config.toml
model = "CTC audio transcriber"
dataset = "read English sentences (LibriTTS-R)"
train_examples = 15625
n_mels = 80
hop_length = 160
input = "log_mel"
spec_augment = true
win_length = 512
tokenizer = "word"
vocab_size = 8027
arch = "transformer"
norm = "layernorm"
norm_position = "pre"
activation = "squared_relu"
head_dim = 32
fused_qkv = false
bias = "all"
qk_norm = false
parallel_block = false
moe = "top_k"
drop_path = 0.05
num_experts = 16
moe_every = 1
expert_mlp_ratio = 0.5
experts_per_token = 1
shared_expert = false
subsampling = 4
layers = 12
width = 192
positions = "learned"
residual_init = "none"
optimizer = "soap"
beta2 = 0.95
lr = 0.0018
beta1 = 0.9
shampoo_beta = 0.95
eps = 1e-08
precondition_frequency = 20
max_precond_dim = 512
one_sided = true
adamw_lr_other_params = 0.0029
steps = 6800
batch_size = 96
epochs = 41.8
lr_schedule = "cosine"
final_lr_fraction = 0
warmup_steps = 200
weight_decay = 0.1
adamw_weight_decay_other_params = 0.01
Rows from block 9, named by matrix and row number. Rows with one number belong to one attention dimension. Each number is 128 + 32 x the weight over its row's rms, rounded and kept within 0 to 255. All counts start at 0. Numbers have three digits each. After the name is the row's rms in percent of the matrix's.
# v: attention value (model.blocks.9.attn.v.weight, 192x192), inputs 0-95
# proj: attention output (model.blocks.9.attn.proj.weight, 192x192, transposed), outputs 0-95
v.37 105:120104124072100109184145101161118155177089127112074108155082155124135119127155113183102117133167134102160098121174145085121122113070138159084125174077108118063174153153136100149202074123108198158151095181114169088117097188174113174121099120148098116098133082137146146056090159142142126039
proj.37 098:095098114140133153144140162082120080146053086123177147104147090143095123139129130074148134128097152169173191184133116212117109147104139102151108109123135093116095133188127146143124217156162125118110124128213120153135141111219109131139116122117175132126175134110071144144136129142122174101
v.38 098:093126098167122174135121177126135086136169047105123127203137116113118174123062084181160088096138083142231162160077138122123121086135144139071152129091105074159130115097181118172070139132142108167133176157156173119137083117148102150135137112146155099113145125119143092098060118139117129152
proj.38 102:094119121130151176095113100083168097133119092091160153156108126138154100120070162098128200092121161156144139071120108139148114183141186138140146184070183134128095136184179101106098159152098200091175137131138125159156186123145097106106129125133117113125144129102087177118157127162143172126
v.39 105:120148113147126141140131159151123077096187055174140149104091144193138118142136137189113110076134067140113157058115141092141167154163120164088130161124119073086100071156093134116166159136124145114135127197143113149111080149142131178148099167078141178122126165162172113067134153124103111099
proj.39 108:107151077101110126119153102089071163183085114127179153142140142116070155176134084135137124174108088160109150151096173141108125141176120205142070139137105074188145129111163105140140096101138117125070136156171100086138075114130124107162101142168165093097143151152093145119120169134118120050
v.40 107:087114102136126132127080170111166083101029097082128166079143139080152126134099149154135158082124133113179119169108112139127149149113125102109164110111183110137130146140118085157106109106099202142191127160151162121085142156123126060164133119087139145131091180099067055141157121147157161173
proj.40 106:100151135165120090143108063107073096175152123161141132195135124130168093180154113094115167084148188090073132145123088107128102156162116203146111128132113102096140115087165120124128087109095101064171104095071118102157140166190108129059103138156069099172109133131111154115136108067137117123
v.41 111:117071115131163123140112166071121136109165165143124090160117184107136157124167159183106154134143102121142060077067100123181124157080127138177143091136131122119107144139150103126157121072184078149125130101215104170120103100045110162125109130182123105112146182105139090159112194149184116096
proj.41 110:084144140132130199123144155086163159180107133071147118103130116104116062081098165170121102135102150086213159093142122137127101104141159070145137152138134165103099174108161164095155137140134149068118135131114068107164145096144084150071141104127122144140052134109134120138091092173147098183
v.42 096:140168051114150141131152085126089147130115117156149143162135128134116104130170084152139157104088166190076172145115142093108126092073104130124114101127118148114082077122095138135140095069132193123138164124150101134158205131145123084145066128152123136083165172127104152119121152098106171186
proj.42 101:132115109107105125093111090128081124158130133162130138087148123129109098106105154125109147067128167125122064196142145066141150138178109144135121085141106170055108112217124134102096110137119109075220135152119132190126080084181127151109161224157121072112144151158136125148171101144127170174
v.43 098:134141156131133131130122152064097133147156134102148022120092111116100133125133168149127054139153117144144117136131089130099154132078135124126116143157084153166142198132150129148099045088116135107079111145069121147177136105140123183071098074053097037135107177171144123085164111094129151068
proj.43 103:148127105129121149124164066188142091153146150171219141082156098051125131124136131102132113128089145100152122177162113139088100103095148060108138169175135162113134111138105089119229185181188162099102175189205107136158145120135109147144069131141100154134192155121218093144144091191190144124
v.44 096:173119170123130183155157043176088068132092081111135135154129113159142099124108120121124156167134172137086148156073112067097187184157173181111123115067104112104159095138173148154115190069143115169106138193129192135071174093088135107107133122218105076130076172108074132147102125079181103140
proj.44 100:144130134167104165085141079164165187123082096175149159126137110174096152112103150149151078106162170157086104099104136128167089148129095146102122130134104148147115135138154102095100184148136101099103122147131156153116116135130108104138122182084123103078123098196090122119114202147139141113
v.45 105:146129078170118072167070107135107156205050151169164134110118090112144111083142119111169127151125105094124075126040136158137157073084163104137166028075187130165105126140143120140128093098185160108138151108119157116140108206118112120183069121162068092121133155128111166134142133126158166172
proj.45 107:148112159151105178159055186095118068139142095098091107120107150160198122094081092133099064133146135109180130099145103137075140133095115118167146145165130166081135063143165149145097139133107150111195094102089152125146162140186129146090136128104128111135154158115135142175129097152117137156
v.46 098:152178148134155141134101079154173140195126123120121150058146091125154142165141181152132126080099163133104137151137114109111101097153103153114097138117082148140100197147093176132105115151105120112112160159109199122073152136117145161149152091151119088116110137064216172104152125135037123095
proj.46 098:158118142146142148138108135121032091131118178138151136156126124161063164112106114073146148159143186149129143215101148089163168122107133115111124129076135122110113158141081160109095151151222098071116132102169152157067135148086113069162133148132145161145154085136171092125154193087170155196
v.47 094:147049163069159142159131094154103101118089083090192141158139113113137139124163082123124170082139095159165148115158103167138095135118096120095114140176113096163102161177132127082104126117060137104108116157053220142158120127120119149157078117182133130173088145196156175099123129120104147141
proj.47 092:109096047098166135170124115167079050098097139119207109168116088095135104119163093113132111124127155105096091193080090071108131149136126146134123156149114118148141165104107113126133104199129122116151125119107088173105056040169130146102117147098128091135205112130141102090127097170137202126
v.48 106:066149145115075185120097108109080187181116138132100163153152084165070119138182146175139115110157158151094141085167137116144143186126152110166127105063070127097096082124132145110130120108139164161147167115113147143126139026134137170142154091095153148117172146167074111131150148161143183100
proj.48 105:122103119160155074105093111148073160130177139142102125159141137063134124114111180120187131118139098176150096130147149113204160139153108153116116103136135142066149184203143070108114112143170121209110087167111058084149151155120146126156175146134138168100098111084099142160098150131058133114
v.49 105:178125110063076102112114076110089134132189169080119143138187117076137092140126122153097156128153089131163150245083173092205132153134114111155092147117128154153129113108170149105184113108117152154111119195062128167123157203122105132186167096084125081096137147126145060114121146083115095102
proj.49 107:136120125129131088179128152181150130094138166112121136106148092133132141125153143070081095128149142110131103143146152154131139128100191090127121095124066093063145129127066123172081179129115043090103112167187179163104114142187156193117063133133143102137099130105195087075127108107136153175
v.50 104:152163156096143173189152177146208096098158105076118123196077108129138137103111143127096171140165161132092168087171121103147173126151164137128145095113065115142136112129090106180115121170177104116140105127160092173164141135154121092215090111122111085111186072131173091152115142077138136091
proj.50 110:089136103098112060085169060147168159147171122167141141051184102138044109109121164160148106139074165109176111121096110147086101088109126136140163122121163134102144160157113109104119112155113063076102173180135085185090114073090153112119129175113138093090145102130137098122111190075136125093
v.51 104:118106094179080186141170150165146098111104150131094134122097139141094154124101115070151093096066090125199103139108125145213141096104189160187168130124122183177139091078124120113144117077101122122129160112077133103089135075131130112196160152134109141120102124099128114123141142146159108136
proj.51 097:116153167158087143098108128157164107158076088161070104120107180172207124108090118135121079098103194135121134114107137127169135100138170052121186097113177138091074174110134127161122225131128195130082105109110175176170173145088086124100104118099108153124122121148136149136161077099177104111
v.52 099:156207066183136173139099178119158089156107104180171129078069153168094108129153168106082146183192092135098129157164084105100116154193060102165093098131098125115085171151159102086150128087129155094076184157168149152155108149136173128133159156102100144157155147103104109174127078120080095109
proj.52 103:103116200090107119157149187114130153157178168098145157122085141118111164161164103138120119103101113133112145094091195115076117090055107127150120171163070162127150105156122130163183132181118132168141170193151178146143100187167178101134164125126197083159146123115102169171139133117137099160
v.53 106:154127135119113099079090094128112167137101108083115117130138088131155075091133097107104139191047095162160104102112130176162120087118171150122112093100055199102085077156122137093227133116105134175152079132137104145147097143147124158121071136080170144138127184095152085165109100151151131118
proj.53 110:090133129159130152148145132134165113146126140132061158163173199118119148114086093136096129132109087102099079113234117076122139105105085105132102125110165135104139137110100119098092147174103172159166093170101157123163128192122191211147115092191117113102078191097162114132090099102096115193
v.54 101:098152149106093119163132170117084155104127120095066109115099092101138172107125070109112108105120068165054137126121119066143156115092153125142077059125184173210115137124114132131178140089186120193125113099168094114064168188093114153111144176132140098102144116135099092135138181124178129116
proj.54 104:155144117140099129142159163115139182177123102128149135156154150119137130086164108120134134110093171129168143087206189137114137125117198076147137099172154095126134130093200070098103121158124118123097133158091137094117188209121137120130139157103049152072128172128162105154150100129158084147
v.55 100:132098122166135058077162101115121109098173115083119134184137117178139099127161071143124133106110141134132086092167125150113070088098084123176117148136149140104093082150088148159080158092146180183146163116139129153161207202131128123125116191189067103201145160167139144171110104137114102121
proj.55 102:095134053125084157174099123113143132140116166145107097104126119126042052116114091101100153125186127135134128165112175099096183169185170121133146101116137087128146110102095120168172098118107060159167147140113103065139068077113117084163174127093170145137144123086093077131138139193103169141
v.56 106:169091149122095122101119099130129111116146139122128118139137111119088103115124067147148168083140121136153092109109154134092125191147134092182116130060110141152129148130092087180164163146043108138139125143143149132051166073196119101110075162089106170119073102145176118150152131107127145148
proj.56 107:107146076130138068112134122147153098150111112137101145094094149128161202189122176125131082134123068155103121164192110116150122109161117166099095078125107071085152169121159110190136083146125122176091145159104084166127115056159127123110101159116177148131117120154131080126111155083157138110
v.57 107:111110154085146062163044084137128129074119154157134177135158082067166137137112161127135152101070159168070139108151140104161107117122124169127150131158127074103189166101133117089150191047151172121165074139075162041083097140180121147164143171148090121108146118148124094108162063125138150167
proj.57 105:151133194088141153138153132091069058143151126132171133145145117180128110121131122121131201098096150143112107218104113152124113198113104101095082096166098149129088104139117138141103057123173100089095180127154173126123093159173121150060125091151137120102130131066090136099181120099154142124
v.58 097:147099120081069123086140114118146134168176117131133163192142101116193142153145142166154146109172127129114171115188122127153142114102131121126107071088162181128140109141136135177140161187130083048185134175091090154059147155117115137085107085107114166155116127147122173125080118154097160139
proj.58 098:074081157149159087234095147103122009179129162109126170144170151102077126169100096106134136161150110123147116172109096142120169176123107115143129095146119126155138091159133072136125065083139067170131148098131095093145090125143142155098134130129190110108156153077100105081129156037152147123
v.59 105:170154068168123162107138122115165141105130070132147124127159067141091167088139128064192136137146117141110097174149124160087163112131157120130154087064145111158130131088168175092113174083103104150158117145193061086148164096128158168148099164141116154104116111085173145152126180098106175149
proj.59 106:131101131174120150047135155077203150150125085121078150102142141171167134088034107113125128154129118131107129061190081100148152128125121177145087108140133194122146107154120111118151083112125147127141134144085115171176134177099111149139113159207152107108144113155110168161144171112128123129
v.60 099:137088166114121197127141113082173171083152111120148101126191125100158089122107138147151164133083132138105182109139110174115110112147139151159144129075160102152180164119131133125161147121093122094101168061143098172116110113093120150114180115158126146135108166102100138131074088120085113103
proj.60 100:097103146151161108151182135220126137114104120108154117150110144158134107157123107139139088106113141084159179136116136131114115162091104071087110092062108101213081119093098120142179189151137143104102110124149121149148180147132147134128119110113144128163150131172141111110118145161215093123
v.61 103:133132146169177126171171133095159192105116104064080169120162162129123180088065132136094190137135118106138108196116122093159137192130127131084115099146137159146131069086088085122063131101087120128117154123110138084110161137112039163112082092121173172103137121100098162110133178142151108129
proj.61 109:134169120130100083129193133075144221096108099122155132110117090161128078181200151154166153089128181146116199131149136125174109112146176087149116143068109070200152152106145151108140154158181071090132087108151089140146140138064103086166158131137113193151172129132126096120099154139162137129
v.62 100:109120162173138093118143218156102121126058121149109072112135128145131143145166135113122149160156112099060098123080083072168149132172154128140155126076147106187097145136100114053120154089082171094099045175089124091157136145133111135105145106170154108136153045094125200094129136128143154136
proj.62 105:113104165120085051122163176135167133104140121083086061127116137184106135187142161182119090119083156109174147132121097182102122072083069102161151149135079158114137133132173113126119103091118103114093120097082119134135121133070171117157205178099109139197109116186139151144124114109121129126
v.63 099:070123111128166136167080141083175168155108198137165136147108152108130148136149130146164137171119104116083104146080110148154146122133111027177101083148176104132128145091108127146163160176168083108142165096142158112122157148164145161084078104098106105141132125116132141121212126121196092141
proj.63 102:142168113178128084144109107121150155125141094092183109080113134108186148112081154090159111104181150105148110110169143153140130080137117128073141148089118103112107090084200187064108127142093185084161119115073117120079191085137148147104054157113101136107137107145135169097117141140081107150
v.64 102:127047129145172105119137090136135103144152092161161115140127101126095111162113128135207093127092105081124162112122109099193167123189119089100125119194098164142124126178156162086148164106088086205172135093102164126155106097126094131119146089186101175133069137147121134078101102112134071122
proj.64 107:117089136125146117165133102091099119085174116165111147114121207132131159127090095142150086147129114135135100083107129106050173216076086138124145072095091124110142164077121154121096112077121114097161125126061130156113140132126160079113085122121168139148122089126126155136145176192115119103
v.65 100:092110158178088168138101104104137141119146128103179100180083104118122131126169135156093159103133126156192214141132118177122154197176150142110094125123119137111099143131156136130096123131055151146075129164122151130104076082061088102151142102088083069091158139156164186073104064120145149131
proj.65 104:151186130128115097146144127106155139177123151147082124072130172162100084089118131087142112131102130090167169114140140108111161086064162158122118098131122063101083068167111101056129122140130137068149152078106188121112167177143126075124097103157135151062088104125120114096075110172100115123
v.66 102:127113120182127138150151176098157114147147136140145104121119122125174118131155159131122118098216079118146066216116162119153116164102201084065132136081097097177147141119185133151119176146147144127159175144202114131132134163109108103110208170049128093127093156114155118163099183096117120183
proj.66 099:144137071161144151115127112189077118075137138153150163166115117102186153184171161165188088131106128127097129172116121208129119113126122097108156166086121134057126165094071099108116155127123101116117076130080113142091081166208138115144138125106087110207097115137114125081174169155100134096
v.67 103:180140147086092115130144088134087112139106058134174105067085169140169181141163094096128168098114129100167098123152115131074134111142220107077173151164135142161117122136126164050084127123100124112126139157179137148097101132157178145101114154161124171126141111116142134165154085130136140103
proj.67 096:117070182116169150136165092151113126112175105144089111090159086148139124145105150159094121096097162170149102095068152081148092140170114149143128112104047193153102191125242108159142105167142148094157202125144105149129178106120158135126128109143038123152147065097166101179154082120092077143
v.68 106:202138164136111112139119112110140115096086148144132103180139183170111117157191076092188143114166155083122173113117148153121109134125166153134118087178091083104204184134136100089098125144123178078115136107160138141158106110132154134096147142097140136138117103108118153179158091075077109164
proj.68 107:086141145142108090109050158117164052114099127079115172119187134175083097123087191073129129034130094128126133139115105100104088129159154166113125172144088143172141168129111129132100156170162125119130143118158100156106114056081112123090163113178085094154130087156101197116134135106118132112
v.69 100:110128112101085143124109151104124140128128099119140138077122099139144151138084063174151102071126136121159137148097118121100159137062161111127156133116150102084125082127161157149109137148094100105108160132151160143172109201157153052117103112113109104138124097060174139122112216091131114109
proj.69 098:141136131145110121126110152150078123137066091136138136149166144094140130148120106080147138094086075077104166116139060107146173108148164150103096131094160158139137207144073170094131138085153126083063072077125099106139125075136144197139200143134112119102118184181160155119112162150140153090
v.70 102:111121122172121117118167094129120120128114082111106136147141121124107129099116202097170160100145120117141175148133105107099145070151097140080095084081194140139152083121128095170114181131172094103126095125107162074140123140095155113113131150159172131153167123153113127097169126131170168197
proj.70 102:128107153142164155117110128106136054170141132151094129186134164155114155096145103054109175104129145134115107126117124138089052113104129108170164131106139108135128123161099056155153129101180176096090101111163099113122092081112127119068152097097108156120123177103140106112071149137117187063
v.71 112:099170055123075123115069135134130101117076137146121169177120115132125131090191159060157125153188134117132139134103134080166130151145183128073107047151127223114093081130118137171155103090173119175181115074163131147145176161111111087131126089088178116123122135115126064160124089132063099165
proj.71 110:135131131098125141091075145137134093139120150060136155168159172159140132099114154123108117113167140130159160140134125124109090106147149123112130120076112104135145159119063128116048061174137150115099136104118140111176120119091111100088125171166152175157131108151150101149137122137123148136
v.72 106:116138117147170144121138146135140133114112099112165144126112101082145106131162130129184151119098132110085152110122165051104089166133110117154154058148090139112157147118105123115101081147062116135167154141154121102078178097156148076102176108216128128200077142171096103114148172138100118114
proj.72 102:092059184178153116095070173074093146155174167070142197125163115173078116187141130094083138067106068102180094195094149096105098130163157117071090148159112120166132154108106107177067151066136141145092120121153079180101129076130162131110177080105080124155098107131103130094083118129165138114
v.73 104:140092109095075122115035138129099124099175088096138148133112157148140166057095136127186072060123091119156086135116115171146187040106124118124110184098124149134174095114154124131137139110081116179120137144171085119194152110122102185103147123160168129162114109102114121110094146131087133150
proj.73 106:158063118113162126132135175179086116138137140182092164146154155117154153093140096111112126142159129103099119073101102135114163177111125124137190119040159075131125153108116144173151139103170118135130120104067088127057159136176110079133084107063180143128119174109195163159083177100062096095
v.74 109:174103137157121121114155092140098072079129154102140158097140110152104125147118130066079118146111105186134192132110070105105175090139108183149146170128097154163111176141146098145086142109148129100159127071114078126164181098102084115126113092131162116194093111142197150165126160150119148169
proj.74 104:132179103196147138144159160144068182185126114151116080156131109132069127056079143117184160122169199170092051163101138097114070125115181082096127130087136087087155120173139074068179066156149112093101129112147125080126134161139088108084179077132102075111159133141192113105158090115100121172
v.75 107:104148136100044130149149170125082143140079202156120128117143099152064141053135089121128107128108121113094141179163154145073192185154109110097129098063118193096139179079132091151164164121092162136136138127161205116113142069120169116128166145179112145129110083122128123163085133110139119186
proj.75 099:172135148120158134135168099151162179138174093155091160113132151108137119125201100161175113100120088127147167121148076166229142054133149200146126128181154074130138141193124117129134101109061069092172126054074110129127107153172142127187073146065160130141123113155173156083084100124149108127
v.76 101:055099120149133149181124138092201154089094123099133082143110118185143108127161152136143114108129130100099111174097142121143181061077106106188140085143135122064092154125153110095155109177183111151139171072142151120126150112191077084185079124154138126191116120130125162126169139117051139119
proj.76 096:135070144109080096163123179041109125113147110062148137190100152141110140145107158108081140163127091072147094143097062142124142117144113189082096150149118100132145163063137104189106128042122122186141148083114073129156158117123158081121147117115123157109103065128119098155063112096114092125
v.77 103:114169113130125092163127148098157140200110157093115183130147124084078123135164096146144133064183137101160157113047146094083213079092130085222133097089175161135084175149127113091090158118168154117177136124092107104128137132107095082174076139126068113081085109132070104151088106137147094123
proj.77 105:132100072160119143138080185157130080066117105086173160161137089137089106152169180107171089125151104142105149157119142136152118081122154169128164148169147121074134120033127129149089064092166111174131152143131105132136077117119148078095133095155060124216146096191145153114130114096133078140
v.78 108:209149090071085160133133132164089123128176059147094139098154190180119138165081138115051129120119185109143125149141136127091098169139127162125139108157089098150183160158127136160161165123112118104144160131106102171071115156141148118087128148126140127088135120192084141108091127156093109115
proj.78 098:086096163154117033140146152104155104139127155106092135050106153114155120146122131109142184158105120181122144097094148133154159162114134071138147101082121099144120163173118166086168058172193118113107120126109189100162102100067127163104119140132143110182116146174106096145168121153182148203
v.79 103:102101100096118076124140130169139090137076123136151177040164151196142087091136059126093143126092121143173118110132143089090068041108123120050099176149117117118154047101107142131105167116080120108129155130168167117143114138156136125157182144143148178129095127139126139171136083129081150119
proj.79 103:115179146141169150152197108156119127121089110177132121112155118100157150134159121197147123119193173173093091116121140140094122154157124076119115095121110185117141151133129053147157085172122161135094107121135117121177121182122076145153190146150094115198198141120157141151125139131115172119
v.80 105:144124116133144137131140140133158069153104144133132140123129124110154080186119108124110159162159091135101143144087105148097157135141154146145124115125122173071154188153137158105131107182089144123170130140142114169179176144154130212075176153069070186076133067126128067062124108165138126088
proj.80 104:131105119191066153133110110154147160066095135101148151048132126100124172145070096205149101144135118135117065110120136074163127123174069127129166137124100168136145184079134158131072111124115105163148146134110132114133093134124184143144129147169067090148165096131126176142191133109105100178
v.81 107:105127130117064139100086078152157146157086183168149129165167064209148133132189200091097122138152111087083150081150099142093123114138120122152161076097160134089125140124202142165150124112156094120156159138079098103104129119128225076133103113161193151104146122098131107116123117152190107147
proj.81 109:172135104142150058115113084113147155158130157161118107125123147145158085047106110122105137103149167124096157142114110139123057163137122159125113098165128122205135167188125123138146047203157148125101108165141148137102121089087149159068136144177126110143133092162118140153143096112204163122
v.82 108:090140094138134121140144128138111157095144165063163112164123131145161156141096146174123134115160102142141065138092164051109165205152093111071111146109130065104136206144091151162149135120109157128102181124119145091146123164102123107167150101197147155087158142122101121068083111141133161118
proj.82 104:141114098103101096160148152145150168193118163158113099120115171124177169168126096059094051124120049093156133153142151119186106082065127110164131133127176138167101104180088111133134153087112137148089089163110062183104158080124120097131114169074098195128061074124113166080098138077113141143
v.83 102:221075142081110092152111121146120078173159087123142165116161112118189104137103119138093112109128143116124140131104144102070122141106054119108109178102147113090103098147165091096138136193119149114103138142047094162154142156147128153174153214109167126112126194140168106155109130136121106138
proj.83 103:100184121136121119102103134166133102203115115086112159130101078185131177095128215104140178108130136145105147136092184129141110115144129111136140145170080178142083100089060108119101149202132113146152159122138066154132115117084195105120143143156108100120158095190103093158128115180095141161
v.84 095:129161140141127159139131153108152148173075067180175133068139130119112149130079191115132171177094109129141103155137118073153185096110123163126127102160061117131111189162148124136108053118123148109125123123147121143155087180119155127119124157098147183153121137145079164183145081123151164183
proj.84 098:057125137176135091125080122100146107153145184166172077108148132158131108124095107094117113137125124118169166111090164124093097101159119093144091150118127132167132148114112155122143154206176166175100085144148106164122091077119107140139122129156136123118117101182123111140147093162109101121
v.85 101:118149073170065070136099164135150119160128133217171165092113129050142121138129163115123144073128123163095082167157090070140128106122146135124186127103140126149061163163107118118092138140129091068147085169136160116108112142105143210129129094070151117101176139090116102066124121125071180183
proj.85 103:137075059135131161124080079162131108169149098131171149109105117083176177183140098141157107111050073127134133183115184125145154081131104113119084101151131144147136106109114124112149158137116138088102170144072118034149129120173109124106125119094131168134120137075150078105142106149152124143
v.86 109:106178105149074171111077107151091149133048164105106124113133099125183112098201163146126175113107093139145173116148187126117088142079131112105164145161188127165146161135150140136163094115153153113133121069144180072161070172092134170085124130155164103119088086124118071097106141118113155106
proj.86 107:124080121191174151135080167098142057161114156214110108158154133125172126134138115146067093128122105086098111157138132107141086131174136119138097091026117163144117111184182140190122047093129139099151178130171115116128122134123076145147114090140157178124117153095137105079152111126139078164
v.87 109:159082153084121138158101205142136158115160108134139127118137130093136106086122122181142110122113198171070150105147143105108194122111141120072110085088116133154145108176156163127131176139125154122140093144067164085116122093187096067141183160106116113178105158188100132095077117099074170092
proj.87 109:105122146139141182114141203153079112152159130193150095127139154097113075144182132096164109157083086096159166179123191186130138067116239099140099173157201119059102134095098129107092171099118131156154107119103092157096099112106081067151080080098173117108107128186110132164122143187134097126
v.88 102:093112117095160105143159100134117170221152078063194149150109179089119120141110144132095135069125127104138144112136082117089129122148150131101091123172077115136092126095136060177120126101098172142167135110128113093078184214122143164150176109107161094093192113166175179142127152122159119101
proj.88 101:194155121065064105085099120118137179107108151074113108122084169112087118123127090159166115139122151162112182074109114095158175084116099190133147148202133113153141135151166113111151184156137102149124076134104133176102165117127202105081130161090068212077141149148211128116140125150147119153
v.89 100:148141084153049115131103089104181166073155088155174134113127184165154160121141155096082123128159063107086082127056152128111147091090122132147159141095150114128121129159163130151121097173148107146132158152159078151163151139138123104118118140162118139126131127109151115096162183120173115171
proj.89 095:123146102129184144129111131148073143117116183098105165103136081136139141172142162121098098094091113104114153149157106159152104125168117127095134185194128138174108110154028101158062162096133095143115136106108057132074107123164178168109138147138177084167115079136163099133098159133082152060
v.90 105:185091116170115096144149108068136099103159118117150115118105080131139136121216147070068128073145095154099152178132171128037107122107119184146084159127164088092166112137108176172178185127124121102137138104123150176169157132127139129180137173121040141113139143185108163138084106077096123147
proj.90 101:111156109145162148150122118132173116128078143109075167163105064103161064116135143137141121054153107135049142195150075168162111104140168150153169119126150134031125096175180104093160044133158132120117159088142170103183158148093111155122167102163104115154107149114147100108140156161181119153
v.91 095:113073153147150078074183150099147132115096130118190061118122099079145140142097142111154150129097071139160123100161148191107087127130078107117154147095159150152122103148115147135090112126087137102144128162074141112163120185190108119096200136077108124089069149128145168104140127104091129132
proj.91 098:092075091145148112151133084095135111199145163159145146133099170152126154147137111138082123151116107140155090148169159168085101118141180108101073157128101171179131133121140105123112197140150159148102090058102101180093145128109092139140105114119153110167120072116032071070139171114126141166
v.92 104:195126111162128143157036166139046143158134141124150062135109144143135101105102158151102133133171124124144109076141119114090139088079169123155086114075121115088085144115123128104054073102120161191137079124198202154134064102104138153107135122112136106173162074114120135170166154117084114061
proj.92 098:132157159084158065050068107135218081169079136175090128129134139127144106127174118126122126144099129095143175134072172166158117146109125097127164096124165113199084115126070135184134101181136170143144149079138197104080118121140122156142141085153149177121085165100124109105102142163132110125
v.93 095:109218159181130095131062065140138149157121128150126146107173130173167081103121112101106146092086159157072085123172081059163128131139136086203103154167147162137151124133132162086093152159079166144121108127111109127097146118136110136168146115119107086190145164148141136147064097157116110136
proj.93 098:124138160125117116143111172159102130141105116134143159142113133128061134191143128110149139124185146145085187171104111104165155142115090197157104100170180087168140104073124126166114146164130115151096114146127067131213194135162143152118177108120081193131144137131105131123088114074176118129
v.94 093:112198115060143100119125078110108121184113116120120147097201116128154129152172163115078119166138189120129134127090184115120157106111132108104104116162093142091092090117161079167102105197084135113085120117140162124083131165087143117059076154066192141114166148142150118088130125106110135083
proj.94 096:137181185119089126146155088144220102167157180139102104093085118131132128061145098157134179154090120117162118153067175091122128096138105172151142156103050198128090094166102100164082108146092115076175148154100079155174054196158121156113117136164120133091118087174119143120165128142099171155
v.95 099:123145138146116145098156123115088147131134124176093169108119139110135094159135094172150114136052073163164137176068130105107101124147120131185123103137071119118158106193122102181078187161085142127132138151120161089106148174141143107116135143158117188187146118143141085121123139128136156117
proj.95 106:059088187137215134100115107124100113168115180180102095136155082142091133155170133096079121130083115099162074133172105122086102110120114102145060142101155125144141086153120101171183111136147163104125125173141123102094114104134128190186126050128104135106128137095087100174094119128109138095
v.96 094:140089163089102115108130117107092146141146155109114168110120139112137117137186066129110164113096104115154167148104111118074115163120153126102159113134130201157167152148103158194232106100092153104173099182115079126155135111105154145061089142160116070089107145175146156114077118145161195140
proj.96 093:133104175132124188158164099124172170172094136125134147151126135168221176078156156120179108115189169204024119178112099130145165127131107057141122118146113150139154107146129120091143166090137121173123144093133108188143133129135144144176068166164069110130103150086122157088137122173143152105
v.97 099:142156148203097125117099101088034192161162087118132157067082097095125098094109126140076122136023091147178145136134171148140105104130181153108137153186131131132146067120138113148143125124118100163107129141123072115105100122078164161103103146134189079156157096162086136120109135162175150140
proj.97 099:138115122124127072105146147140126192064094099154136115203193135140136125126151208157150089132135124150086102162159096146160137156151143107121157170162093174127113172129147100111163184141191171085117165095164129165183174137100142110098066111151121112139106088131156133121103092175120166140
v.98 101:071163062138053108079139117131076151091123172166192167126155114122156114136099150181103140098196146101098132128152163136183137118074154080111122080152129159160071121159128107139161117155152145123187065141159112189141093133088144141074148123100170084138160085115117118059123153122135126096
proj.98 102:077102092096138156171143089101128126091099117072079100148105129118134066160152105176175167074124128183135100195142145152134154109174130161135115147102188122106117143099175119077144147037136129114063166179055113139159124071111104125166113130067078076152128102134117153167139105147099155096
v.99 099:166098129144129145170111119129134112117058134104152118087172086221168122172089154117146181115097112111128126128077198088108093138139142082100128067124175143179150092147121132118104134102057082087117148104122102091094114133125174115147177131091121120098152194136096113145031118171128107142
proj.99 092:108103082156134111098101133123170179146177119121174145180164147192125116128102123144156133164155146202178110124111060143179111177158088077142156175117110079211113122112159105094159093125104113106127081091174124110139102082117074117099089114179082115139165131128138151106182140118133144202
v.100 104:146098116100097202094131089087099138167085187112160068152066182145123131180138093113189143112145138127125074128101173157092135121076156104105129128127146092100141126154176198148121109082040125150113174136144102174131102178112166121163087120137106134142043148150146084168158140105103085199
proj.100 101:059165109117122156121165083130158129089149127097159148047177111126219096169134141103110153134172154109131162187143161094113097112126123134184084115155154101113150152093140095114156161175139132132138076100115131138161112174122083112097158112132157126109141114134176159115073075141154144102
v.101 101:113079132123122102109121188176125141126145097109166112128121089111179156145116103138123139145140148098075115058059166185155110097149118148084090099083130142132168103093088105126154096167142114127107149097128150093149082148130126077135157170100161111137144157124148196137158041132151141109
proj.101 095:123094167133126096147050105129125146092168102099105110185139116073094139149103163151122133083138116097117109165113068096142064099063123167162098148101141161173108172087071143141186107113076084121124147151106122185167120081142132097159137154175152127096095144129168121131092122045098160154
v.102 092:162120097049110085145117133105126164093168115113127091122157204128169202104098113127106161137154171084138118212109123129116144183137144095135064118169154138114160095068115065133106085097118215170172152152119119116109143137148096109151088135097099180158146102107096141172106134120120084108
proj.102 096:128115099185118115101127125138123097113113095121080128111118147179135072156177128139102147111073088116180066124116168142134175124142149123137158168125142113144165113083108118166163136119118150103157080089112109178174091182124145117074121110139151116167105119097176132133174090105089066110